config = dict(
    model='self-supervised image encoder',
    dataset='photos of arthropod specimens (BIOSCAN-5M)',
    train_examples=97500,
    image_size=48,
    crop_scale_min=0.3,
    horizontal_flip=True,
    translate=0.12,
    rotation_deg=10,
    color_jitter=0.6,
    method='barlow_twins',
    arch='resmlp',
    norm='rmsnorm',
    norm_position='res_post',
    hidden_act='quick_gelu',
    mlp_ratio=6,
    parallel_block=False,
    inner_norm=False,
    patch_size=[4, 4],
    conv_stem=False,
    layers=12,
    width=192,
    projector_hidden=512,
    projector_out=1024,
    projector_hidden_layers=2,
    init='trunc_normal_002',
    optimizer='muon',
    muon_scale='match_rms_adamw',
    learning_rate=0.0043,
    momentum=0.95,
    nesterov=True,
    orthogonalizer='newton_schulz_5',
    adamw_lr_other_params=0.0009,
    max_grad_norm=1.0,
    max_steps=9000,
    batch_size=128,
    epochs=11.8,
    lr_schedule='step',
    warmup_steps=450,
    weight_decay=0.09,
    adamw_weight_decay_other_params=0,
)
Rows from block 8 of a small self-supervised image encoder, named by matrix and row number. Rows with one number belong to one neuron. Each number is 50 + 10 x the weight over its row's rms, rounded and kept within 0 to 99. All counts start at 0.
Before each neuron's rows are labels from the 100 images, of 14976, where the neuron reaches its highest value: "responds to" is what is common among them; "patch colour" is the nearest of a few named colours to the mean colour under the peak. Only what is clearly more common there than usual is listed. The data: photos of arthropod specimens (BIOSCAN-5M).
# fc1: MLP up (model.blocks.8.mlp.fc1.weight, 1152x192), inputs 96-191
# fc2: MLP down (model.blocks.8.mlp.fc2.weight, 192x1152, transposed), outputs 96-191

responds to: order Lepidoptera
patch colour: grey
fc1.128:62 54 48 33 58 61 61 49 57 35 50 57 47 49 45 55 57 57 40 60 50 46 55 46 46 49 33 44 52 49 70 42 60 58 55 58 45 46 38 51 54 63 57 54 52 56 48 61 43 37 51 60 37 49 54 43 56 39 55 56 55 40 36 49 46 50 48 65 46 50 30 43 55 61 61 48 39 48 42 49 50 34 32 69 39 50 57 62 34 46 55 44 48 63 48 52
fc2.128:37 59 48 64 41 34 41 35 53 48 54 43 56 50 43 53 53 48 50 30 55 56 50 50 44 51 53 55 51 42 39 62 41 42 53 52 57 49 72 50 39 53 45 52 59 38 46 44 56 52 56 35 63 43 59 41 61 66 43 36 46 50 59 52 41 61 38 35 60 49 54 62 53 44 42 50 53 45 62 60 46 60 56 48 65 65 46 33 59 44 46 60 43 40 63 54

responds to: order Coleoptera
patch colour: brown
fc1.263:52 60 49 65 35 59 38 51 64 48 48 56 47 28 42 50 57 40 50 49 41 72 46 48 75 52 31 63 39 60 49 50 47 49 51 64 52 50 29 52 41 47 49 38 61 53 57 49 55 56 43 37 56 29 46 51 46 47 74 65 36 36 48 46 53 47 64 50 63 51 42 53 66 44 47 43 32 48 41 46 37 46 40 54 43 41 39 52 57 59 46 64 47 51 54 60
fc2.263:46 56 55 32 62 37 39 47 52 63 46 60 61 57 54 43 48 43 54 58 57 42 58 51 39 59 64 45 59 30 43 75 41 46 43 54 46 39 52 40 46 56 45 26 51 54 56 35 48 69 34 58 34 41 45 54 55 28 51 46 54 64 45 68 35 40 35 54 41 65 59 40 54 47 30 64 60 60 57 61 54 53 49 39 57 65 56 38 44 51 40 53 53 64 50 42

responds to: order Coleoptera
patch colour: grey
fc1.51:46 60 42 42 51 34 41 49 52 45 52 48 42 44 29 28 48 65 56 38 64 51 66 63 61 48 44 42 56 66 60 55 57 51 73 44 57 46 48 51 33 43 69 49 58 56 43 47 47 50 38 53 43 38 40 49 65 38 46 42 58 33 33 41 42 46 72 41 60 37 50 35 51 18 45 46 45 60 53 61 46 37 43 61 44 43 70 61 59 56 55 38 56 47 41 46
fc2.51:61 52 45 38 36 61 38 65 44 56 41 38 57 48 57 54 61 40 42 52 31 42 48 56 55 59 66 30 50 35 53 61 36 44 45 59 26 55 45 16 54 61 29 57 44 43 44 64 62 40 31 52 43 44 42 42 57 49 58 54 44 58 82 50 39 61 29 43 43 56 51 48 33 56 62 60 49 22 41 46 43 42 54 54 35 44 58 51 63 44 53 55 48 49 42 57

responds to: order Coleoptera
patch colour: brown; grey
fc1.310:38 29 62 50 26 48 70 68 45 50 43 53 40 56 53 50 53 57 46 70 60 58 34 44 50 50 50 50 50 68 54 61 65 65 42 52 44 44 58 41 44 55 50 54 30 40 42 44 62 44 47 50 49 62 56 51 54 45 62 64 55 48 49 54 41 51 60 51 50 39 65 47 61 52 72 45 60 53 45 63 46 36 39 51 41 56 54 37 58 45 53 47 44 50 36 80
fc2.310:46 57 63 65 64 53 40 33 55 41 40 44 57 46 51 50 39 48 49 49 62 45 39 63 61 48 62 58 55 30 56 57 47 39 49 55 32 52 66 61 36 50 47 56 45 37 45 61 29 64 65 38 63 45 49 58 43 56 41 43 47 59 57 37 54 58 57 46 60 52 64 41 39 70 42 45 40 38 67 55 50 59 50 34 55 51 48 60 61 37 51 63 49 57 63 43

responds to: order Lepidoptera
patch colour: grey
fc1.211:47 50 46 55 39 42 50 42 47 64 50 69 37 53 39 57 58 57 46 44 39 65 47 59 30 58 34 55 49 44 49 56 57 45 37 53 48 51 36 54 38 34 49 53 31 50 37 29 45 48 53 52 55 54 44 55 49 51 36 42 30 50 40 57 48 38 52 60 41 34 65 58 45 41 48 53 32 71 42 47 38 41 52 42 44 40 33 35 58 49 55 57 50 60 39 49
fc2.211:72 42 62 36 58 49 50 37 48 33 47 46 77 49 67 47 40 47 67 60 45 48 51 63 46 35 63 45 46 51 67 39 41 56 38 45 47 35 48 42 52 58 44 38 64 38 67 76 28 51 48 55 42 37 53 45 49 65 68 53 53 39 55 54 45 69 62 56 68 33 42 63 42 66 53 54 60 46 43 50 57 45 47 47 46 63 57 58 37 49 63 55 55 59 65 45

responds to: class Arachnida
patch colour: white
fc1.617:39 50 52 68 30 52 38 34 72 47 50 49 45 36 49 46 37 40 42 35 65 55 56 58 60 50 62 73 48 71 61 46 53 63 38 44 42 47 44 35 58 65 56 65 45 56 42 43 52 50 46 50 50 69 52 43 31 53 32 38 38 63 50 59 34 57 60 49 34 55 59 72 48 64 48 51 57 48 56 24 50 43 47 54 52 54 44 43 52 42 60 37 47 49 66 46
fc2.617:38 39 72 34 59 31 65 50 52 76 54 41 66 59 55 42 50 53 50 44 57 37 58 50 31 63 45 31 38 36 46 45 43 53 57 58 41 36 43 67 45 38 50 56 51 61 49 38 49 39 52 48 50 37 54 54 67 57 52 61 48 50 65 48 63 52 53 59 55 41 61 39 40 50 45 52 43 41 45 39 54 38 53 32 57 68 56 40 55 44 53 59 45 38 55 52

responds to: order Coleoptera
patch colour: brown
fc1.194:66 60 52 43 56 30 51 60 40 42 68 36 36 57 51 25 54 55 38 50 52 48 58 65 59 52 56 59 46 66 33 48 58 55 34 66 50 41 44 53 61 52 47 48 49 68 41 61 47 50 53 49 47 32 50 47 30 41 37 52 50 59 58 58 44 52 70 53 33 64 75 55 37 61 23 50 36 48 45 49 38 44 48 42 41 26 66 56 40 54 56 46 56 52 52 52
fc2.194:25 63 65 54 41 69 62 49 56 45 60 51 54 58 48 59 47 34 68 46 40 45 51 34 51 54 64 49 67 58 50 31 44 41 66 37 50 52 64 31 46 48 58 44 54 64 55 50 63 53 36 55 52 64 61 64 67 59 56 58 58 71 31 52 54 33 56 42 57 60 40 39 50 54 55 52 56 43 64 51 51 56 50 52 69 77 54 49 52 43 49 46 38 43 57 51

responds to: order Hymenoptera
patch colour: grey
fc1.167:69 63 43 55 39 48 34 57 57 41 50 57 45 57 54 44 66 45 59 64 48 44 49 55 67 25 51 42 71 41 37 63 42 55 46 56 59 52 51 60 54 65 35 22 49 53 58 54 57 43 40 51 49 44 49 50 47 47 62 50 44 41 54 47 53 49 39 37 47 41 74 50 55 59 55 71 52 54 42 41 69 38 45 64 38 57 70 59 39 47 65 50 39 51 32 54
fc2.167:42 32 59 53 71 61 66 63 41 38 54 57 33 50 41 60 48 46 47 49 62 52 50 57 48 51 44 49 68 56 57 42 59 29 46 44 50 40 50 38 60 44 58 45 48 40 41 63 40 39 66 51 40 48 56 57 47 54 60 40 59 48 41 40 62 45 64 60 53 29 50 45 55 59 47 47 51 60 64 51 43 63 39 55 44 44 48 39 44 49 56 34 45 50 50 31

responds to: order Coleoptera
patch colour: brown; grey
fc1.725:55 55 81 61 47 37 50 50 67 59 50 58 54 56 54 50 46 53 52 57 54 34 60 69 62 46 69 56 43 59 36 55 53 43 47 54 56 55 47 55 55 55 58 50 63 43 30 41 42 34 57 41 48 50 49 57 50 58 64 45 56 47 55 47 45 48 54 52 34 62 67 48 50 29 51 58 54 67 38 37 58 48 46 48 56 36 64 46 57 68 54 56 48 61 44 68
fc2.725:36 61 38 30 50 55 49 58 38 45 47 42 45 49 45 44 25 42 50 39 47 29 46 38 62 51 60 53 54 37 65 40 50 50 57 38 66 58 54 39 55 30 55 37 42 57 50 51 49 54 40 57 43 44 59 49 64 46 58 60 62 60 51 50 57 39 51 59 45 59 47 48 45 62 54 48 46 41 62 48 49 49 55 41 36 61 49 35 49 65 48 58 60 63 65 39

responds to: order Hymenoptera
patch colour: grey
fc1.378:54 49 41 50 53 52 44 34 61 53 44 39 58 42 63 59 54 48 46 25 55 49 53 38 58 43 46 33 65 58 14 38 65 74 50 52 38 46 49 41 54 55 63 41 27 58 56 55 67 53 46 55 67 57 37 57 43 54 44 43 51 53 65 53 26 39 48 42 47 46 60 47 61 44 66 48 53 41 36 43 66 39 48 37 40 47 44 47 61 34 59 39 79 55 35 44
fc2.378:56 54 65 68 70 60 47 52 31 50 47 61 45 61 42 37 53 51 53 67 69 55 52 53 51 62 40 51 49 29 66 44 48 44 51 34 28 51 49 32 39 39 64 51 67 34 45 41 47 48 53 50 49 46 51 26 59 48 65 46 43 49 53 37 54 46 50 48 52 49 59 59 56 44 36 53 59 50 52 27 28 46 47 64 62 53 62 50 49 45 42 46 41 41 51 60

responds to: order Coleoptera
patch colour: brown
fc1.422:47 42 58 46 58 45 43 38 46 59 65 52 51 52 32 27 54 46 64 54 63 38 49 58 54 54 71 50 32 57 46 53 60 40 64 46 38 56 44 40 21 36 60 48 47 60 52 57 46 45 46 58 48 47 58 47 51 52 61 63 64 50 49 61 64 45 39 37 45 46 73 40 47 28 41 55 39 39 51 52 53 34 59 54 41 41 68 49 50 71 54 46 54 37 49 51
fc2.422:64 71 54 52 16 60 49 66 44 44 45 39 42 47 62 48 43 56 53 57 43 67 27 44 43 54 42 63 62 38 59 52 33 55 46 49 45 36 59 58 59 46 44 35 45 56 46 62 63 60 52 30 55 55 41 51 57 45 55 48 49 52 62 66 44 39 57 54 67 57 56 66 58 52 59 47 57 49 50 50 51 52 56 51 52 59 40 45 62 42 57 63 54 57 51 56

responds to: order Hymenoptera
patch colour: white
fc1.254:61 55 60 42 58 47 41 27 60 40 47 51 45 47 55 60 47 56 45 60 59 65 39 50 61 28 54 63 70 49 58 50 37 41 47 54 36 42 38 34 57 31 49 50 52 68 46 65 41 33 62 63 58 41 53 49 47 49 42 47 55 52 43 41 45 58 54 44 46 43 63 54 57 31 42 48 58 71 47 45 59 44 42 50 63 54 65 48 50 44 50 51 44 49 42 46
fc2.254:64 42 48 61 51 49 55 80 49 62 45 46 56 57 52 28 64 57 49 49 45 63 50 51 44 56 44 38 37 60 52 54 49 52 53 39 57 49 59 66 49 73 70 53 29 40 51 49 52 65 45 59 50 48 47 47 40 50 79 57 29 42 63 49 53 51 50 54 45 47 52 50 49 72 64 52 40 42 65 47 38 52 61 62 40 54 33 61 40 41 55 55 38 51 63 61

responds to: order Lepidoptera
patch colour: brown
fc1.383:49 61 46 47 54 60 63 61 46 62 60 55 53 56 47 59 32 69 38 53 36 35 41 31 48 44 58 61 64 47 48 51 49 52 56 42 49 46 26 56 47 52 41 54 50 52 45 48 66 56 42 51 65 59 72 48 45 42 45 44 62 63 53 44 35 68 54 45 36 69 55 40 44 49 47 47 44 54 56 49 31 57 50 47 35 56 42 50 72 38 58 39 53 45 39 53
fc2.383:44 31 56 53 60 46 41 48 43 69 45 24 54 55 55 35 44 48 65 56 51 64 39 49 62 33 49 67 70 46 65 51 47 34 57 48 42 54 61 45 51 66 62 49 64 38 53 58 51 56 56 54 33 48 33 39 57 59 39 51 42 54 44 35 57 50 48 66 49 49 49 47 72 53 41 54 47 42 61 59 68 61 63 42 55 22 52 47 65 50 46 53 60 59 68 69

responds to: order Coleoptera
patch colour: grey; brown
fc1.473:45 63 59 38 46 40 56 76 62 49 52 55 65 55 31 54 47 44 58 45 41 58 64 30 39 40 44 53 39 52 59 56 32 67 65 51 36 49 39 60 56 43 39 50 73 68 52 42 46 37 67 60 46 52 55 69 46 59 53 57 57 37 38 53 40 29 52 44 37 53 49 65 75 47 65 49 35 36 61 50 44 51 43 52 44 51 40 45 40 37 60 60 53 63 45 48
fc2.473:61 36 55 44 34 63 53 53 63 55 57 55 54 63 65 52 39 49 54 64 39 44 30 66 69 64 59 27 38 43 49 39 54 45 47 46 53 49 47 49 63 47 55 48 57 26 61 62 41 46 53 47 73 61 63 57 50 54 57 57 45 47 59 52 53 62 40 60 47 46 46 41 47 41 34 56 56 68 46 60 63 70 56 38 49 50 55 52 71 32 42 45 45 44 62 37

responds to: order Hymenoptera
patch colour: grey
fc1.25:61 56 56 46 33 30 53 37 47 43 48 59 62 45 65 56 43 54 52 51 38 55 33 49 56 46 69 40 49 60 52 58 50 53 41 59 44 43 33 58 45 53 52 55 60 44 41 38 36 37 53 54 49 54 52 54 55 56 47 70 39 58 58 48 62 32 42 72 40 42 35 59 53 49 64 47 27 53 46 37 55 23 28 74 40 43 58 45 40 55 55 47 64 33 41 68
fc2.25:39 41 55 54 62 54 49 52 44 44 48 41 48 38 47 44 35 41 60 57 67 53 45 46 52 54 40 50 58 43 49 53 41 57 58 46 57 58 40 53 44 63 49 44 33 63 51 54 55 51 47 28 71 22 51 51 55 48 59 56 69 52 67 70 56 61 52 34 53 41 55 56 56 54 40 49 72 53 46 48 55 67 69 46 47 63 50 57 49 51 59 56 47 58 51 63

responds to: order Coleoptera
patch colour: brown
fc1.266:47 62 47 65 37 50 71 28 52 39 53 50 52 50 54 33 43 42 55 67 54 50 53 55 35 45 52 42 58 54 64 48 59 43 42 48 50 55 57 55 41 50 61 46 33 55 53 37 43 27 47 55 47 68 69 56 58 61 58 57 58 55 50 61 32 50 38 47 53 51 66 65 48 63 48 28 39 51 46 52 52 43 53 59 52 37 66 46 63 52 40 51 32 38 41 70
fc2.266:56 42 61 35 56 68 40 54 71 48 44 28 50 54 64 52 38 38 52 50 41 52 53 56 70 39 56 53 53 43 46 49 40 30 42 60 49 42 45 65 41 38 34 62 45 45 32 55 51 63 38 28 44 43 48 50 58 55 38 51 57 46 45 39 59 52 56 45 56 55 65 58 47 60 56 41 49 49 56 52 41 57 71 50 44 48 39 53 53 39 65 49 59 67 51 52

responds to: order Coleoptera
patch colour: brown; grey
fc1.428:64 55 64 50 42 59 67 44 42 38 40 57 66 28 59 43 46 39 38 39 38 62 60 40 47 44 64 39 65 43 62 55 45 26 47 37 44 50 51 48 61 50 34 44 44 42 54 45 44 40 49 52 64 41 64 35 54 56 51 50 37 61 39 47 52 38 47 56 59 57 56 55 48 63 34 36 35 66 46 55 59 40 54 56 61 21 41 43 52 55 44 61 50 58 41 57
fc2.428:42 44 55 59 66 66 51 61 66 35 40 44 46 52 36 57 48 34 59 58 54 49 50 56 59 49 67 65 33 43 42 65 62 40 50 53 50 49 60 59 36 37 65 68 44 54 51 44 53 50 40 41 39 56 46 47 44 73 51 54 58 53 48 70 44 43 55 41 40 47 48 35 48 76 54 51 61 41 56 47 23 46 58 41 38 72 43 58 47 32 33 45 39 62 35 53

responds to: class Arachnida
patch colour: white
fc1.578:45 35 65 46 39 61 45 57 49 63 40 33 62 58 35 41 53 54 36 45 44 48 54 46 64 60 54 62 75 46 56 55 31 42 42 53 41 31 44 49 60 57 38 47 50 51 63 56 34 45 44 35 59 57 48 61 38 46 58 38 54 32 43 45 45 45 61 48 65 57 51 50 45 57 44 45 31 44 55 31 27 48 53 46 49 43 51 37 47 41 55 34 59 43 60 38
fc2.578:59 50 57 46 51 50 50 54 59 58 56 59 50 53 66 71 31 57 60 66 42 42 55 45 37 52 21 45 32 37 45 48 60 49 65 48 57 51 54 54 23 60 56 57 66 54 47 50 62 54 59 56 53 42 60 47 56 54 53 47 32 37 50 41 62 52 45 45 39 35 48 30 49 43 62 48 46 54 40 39 53 57 50 50 38 56 44 44 46 46 42 63 51 53 54 42

responds to: order Coleoptera
patch colour: brown
fc1.690:37 55 35 48 31 47 60 49 68 46 52 38 42 53 54 34 35 50 51 51 45 61 62 48 50 62 47 51 50 51 47 58 44 45 53 27 67 45 45 55 37 50 52 63 46 42 58 43 51 42 62 40 44 52 45 50 38 54 37 70 67 58 52 47 45 41 66 49 61 49 64 52 29 47 39 61 35 45 46 28 44 54 30 46 52 58 44 39 67 52 76 56 47 44 38 59
fc2.690:45 51 60 32 44 55 55 32 43 46 61 41 46 47 43 38 59 41 59 41 42 55 49 70 57 39 38 27 59 59 36 44 86 53 59 45 40 55 58 54 56 53 62 49 47 42 33 52 51 55 58 41 54 55 53 45 48 38 54 46 43 48 64 49 53 68 60 38 54 66 50 48 74 59 52 61 52 46 45 60 45 38 57 70 51 27 57 61 44 50 34 57 66 60 60 47

responds to: order Lepidoptera
patch colour: brown
fc1.180:67 65 64 39 53 55 62 39 60 43 35 64 40 55 42 34 43 53 34 46 47 52 68 47 67 64 40 59 59 49 58 59 45 51 51 47 39 54 45 47 64 45 47 46 47 44 57 28 57 37 37 57 55 59 46 45 52 49 67 45 48 49 55 55 49 45 29 50 59 32 67 41 48 38 61 28 48 28 57 60 55 36 43 52 49 58 70 49 43 59 44 71 36 58 43 46
fc2.180:52 57 34 43 34 29 34 65 63 67 62 44 55 48 36 59 46 57 75 54 51 53 43 57 39 59 51 62 40 62 58 39 61 51 42 41 45 43 50 45 31 74 52 49 34 61 32 60 46 44 60 34 42 60 54 64 38 56 44 41 44 52 41 55 38 44 42 46 50 47 45 45 45 56 66 67 50 41 61 55 58 49 56 33 56 55 49 59 51 57 55 51 40 40 66 47

responds to: order Lepidoptera
patch colour: brown
fc1.29:54 29 57 39 58 55 61 36 56 58 42 56 29 53 46 53 34 41 49 21 51 53 54 37 49 63 31 43 53 42 51 55 45 49 57 58 50 51 51 47 48 40 44 54 54 55 46 58 52 47 66 64 57 60 50 53 38 56 52 60 49 60 33 27 50 54 42 39 50 50 60 46 54 48 41 36 47 48 52 37 53 63 60 53 53 62 57 34 55 65 59 29 35 39 51 62
fc2.29:40 45 53 68 53 43 38 30 43 48 44 49 43 40 58 39 70 50 43 44 43 58 61 50 46 43 47 39 57 48 69 47 38 37 52 50 57 47 48 59 49 62 55 53 39 48 33 54 56 57 47 50 55 53 40 56 58 56 36 48 48 50 33 66 51 52 60 54 24 50 44 32 47 47 50 61 66 55 52 73 33 59 65 64 52 54 57 43 55 48 47 37 57 53 47 47

responds to: order Coleoptera
patch colour: brown; grey
fc1.700:53 49 62 62 37 56 59 28 52 59 27 54 41 31 55 51 43 41 64 76 47 49 49 44 49 48 74 49 75 50 30 61 45 39 61 31 37 48 65 49 52 54 48 41 49 56 74 37 41 26 46 47 57 37 45 49 62 77 49 43 51 53 37 57 48 51 55 44 45 58 63 66 43 53 39 66 42 53 30 45 52 52 71 49 53 47 52 29 50 63 33 41 53 54 48 54
fc2.700:55 71 42 51 51 58 42 70 35 34 53 57 56 53 63 46 60 63 49 44 61 55 66 44 51 56 60 46 43 65 42 47 60 43 37 43 55 44 50 40 54 45 47 34 41 48 48 47 44 48 54 44 58 42 62 40 42 37 55 42 53 85 28 41 54 47 53 54 42 79 38 65 48 37 49 32 44 50 74 53 45 46 58 45 55 31 38 59 51 54 45 33 43 64 53 60

responds to: order Lepidoptera
patch colour: grey; brown
fc1.675:48 61 59 66 45 36 35 54 45 56 32 59 48 28 36 58 46 63 56 37 56 70 28 50 46 53 54 45 53 45 33 43 44 73 52 60 38 60 40 48 63 35 45 69 40 49 46 41 46 44 48 55 47 49 56 50 59 47 61 47 55 53 60 51 58 47 41 60 50 34 40 54 70 56 62 65 36 46 51 49 44 58 36 52 51 72 64 53 52 52 44 60 59 43 43 65
fc2.675:30 48 36 56 67 57 41 49 46 43 44 57 52 40 59 52 57 32 38 55 60 49 50 59 60 40 36 52 37 45 60 56 51 49 56 52 59 49 59 59 42 72 53 53 31 47 43 53 65 46 55 61 53 44 43 48 58 54 49 51 51 68 83 46 43 57 55 38 45 56 51 69 47 65 57 54 65 72 52 29 60 58 63 56 61 58 45 34 28 50 61 43 44 33 55 58

responds to: class Arachnida
patch colour: white
fc1.671:49 50 41 46 55 56 44 58 47 51 56 55 53 43 51 63 39 49 45 55 53 45 63 62 29 55 38 50 62 48 44 44 66 66 48 36 42 45 54 49 56 46 32 63 39 50 43 61 57 52 72 42 54 53 45 35 54 57 58 62 55 55 42 45 20 69 54 62 42 60 49 54 46 57 47 57 49 72 44 28 52 60 52 34 45 53 60 49 55 59 46 58 66 45 43 59
fc2.671:62 55 48 45 56 55 58 40 55 50 52 52 35 55 67 45 61 52 67 58 35 42 49 47 76 38 61 52 33 61 56 56 54 39 43 50 62 41 44 45 57 33 60 36 54 47 55 57 48 39 38 56 44 54 55 71 49 44 54 42 30 36 39 53 59 39 57 51 64 35 53 55 54 36 53 44 60 53 52 63 33 48 44 81 40 36 44 40 47 46 37 47 43 63 59 44

responds to: order Lepidoptera
patch colour: brown
fc1.203:45 40 58 63 39 56 57 61 35 75 37 33 58 47 62 46 29 48 49 51 57 54 44 39 43 47 61 74 56 48 59 51 50 68 55 60 47 44 47 37 58 59 57 38 45 44 55 73 56 54 40 42 48 71 44 60 38 41 54 52 46 69 66 43 49 70 54 47 63 36 59 65 32 36 45 48 47 48 36 50 50 58 52 54 51 46 54 64 42 42 62 37 33 38 35 57
fc2.203:30 65 42 40 59 57 28 43 44 48 58 59 40 56 30 59 61 40 41 59 47 37 45 53 57 49 61 31 50 30 31 38 53 51 44 50 45 67 61 43 47 47 60 56 59 51 47 21 43 64 49 31 20 35 47 48 65 54 54 48 59 50 40 55 52 43 47 53 44 63 52 43 64 70 38 44 51 56 71 37 54 60 61 55 55 51 51 48 50 58 46 62 63 51 69 52

responds to: order Hymenoptera
patch colour: grey
fc1.497:38 35 39 48 36 49 54 44 57 62 43 41 37 48 66 39 53 45 63 62 38 62 41 38 54 46 53 44 31 37 42 70 58 43 50 30 50 41 50 48 50 54 50 29 61 61 32 67 45 40 73 55 68 56 46 49 48 50 57 66 68 43 63 54 40 64 50 31 52 41 51 42 44 40 76 53 69 51 48 30 60 43 70 57 37 56 28 54 44 43 52 59 58 57 64 62
fc2.497:58 76 48 59 47 63 32 65 41 40 47 54 46 53 29 60 63 41 49 32 53 45 54 50 49 55 50 57 57 58 33 37 31 37 48 50 59 52 50 36 45 45 52 63 38 63 51 56 46 66 52 56 45 49 64 30 50 37 50 42 53 42 45 64 60 46 45 53 39 48 34 61 57 53 36 60 45 44 60 47 50 56 43 28 48 59 58 65 67 61 55 27 47 43 36 55

responds to: order Coleoptera
patch colour: brown; black
fc1.469:65 26 42 42 46 65 65 37 46 50 63 41 47 33 50 52 69 35 56 43 24 66 53 52 61 67 46 45 34 49 76 42 43 44 49 54 32 44 54 65 53 45 43 42 48 44 48 53 29 53 64 44 50 43 46 71 48 47 43 64 41 68 42 56 61 57 49 45 52 59 63 53 48 48 64 32 53 45 49 36 45 63 68 47 57 44 51 39 39 54 40 61 55 69 41 33
fc2.469:57 53 54 60 50 39 80 36 68 51 39 41 45 68 53 37 51 58 51 38 62 39 63 45 47 48 32 37 61 60 47 65 35 63 36 41 75 52 49 54 52 49 54 53 46 49 50 41 58 42 49 47 45 39 41 43 48 53 53 50 33 35 60 51 59 54 50 58 58 50 55 60 28 53 55 51 46 49 27 47 61 49 36 57 33 65 47 48 43 32 46 41 53 41 48 56

responds to: order Lepidoptera
patch colour: grey; brown
fc1.149:54 56 52 51 47 49 37 66 48 54 49 75 44 47 56 45 42 59 69 49 60 45 54 49 55 62 48 39 54 60 53 49 48 53 41 51 58 58 45 36 60 36 55 51 41 48 39 50 46 73 36 23 55 39 55 55 64 53 55 62 41 52 49 43 44 42 40 59 61 39 54 39 65 65 42 44 42 44 59 53 43 60 62 46 45 36 47 37 57 57 51 46 69 49 60 46
fc2.149:48 55 58 43 62 51 62 68 39 50 41 42 47 48 56 55 64 51 48 36 57 56 25 56 49 47 48 56 38 41 47 58 49 38 52 65 41 41 50 51 49 58 56 51 65 63 49 48 44 42 56 70 53 41 51 44 48 37 43 60 48 35 48 72 42 33 54 51 50 60 61 45 43 53 62 36 55 48 57 41 71 59 61 43 55 44 62 44 50 52 43 63 44 68 34 44

responds to: order Coleoptera
patch colour: grey
fc1.136:59 44 48 48 54 58 55 44 25 49 62 61 50 48 64 35 44 34 38 42 41 52 56 47 42 54 53 59 33 63 62 46 49 57 66 52 38 48 59 55 52 50 52 49 51 43 52 44 40 51 24 54 42 22 53 64 52 39 61 37 72 35 48 40 62 47 46 54 48 44 54 63 56 47 60 51 46 54 53 60 34 60 42 50 56 43 40 40 50 45 41 56 36 39 62 48
fc2.136:38 50 44 55 55 41 63 49 72 59 32 52 58 56 35 72 53 49 45 47 58 36 29 56 54 60 50 42 33 52 40 63 50 45 28 42 64 63 62 67 55 46 44 64 35 44 33 48 65 56 57 46 43 80 43 39 54 57 50 60 51 48 51 66 58 31 52 54 50 37 28 51 57 55 54 59 56 57 63 54 50 43 63 52 38 46 48 62 46 49 48 51 33 58 38 67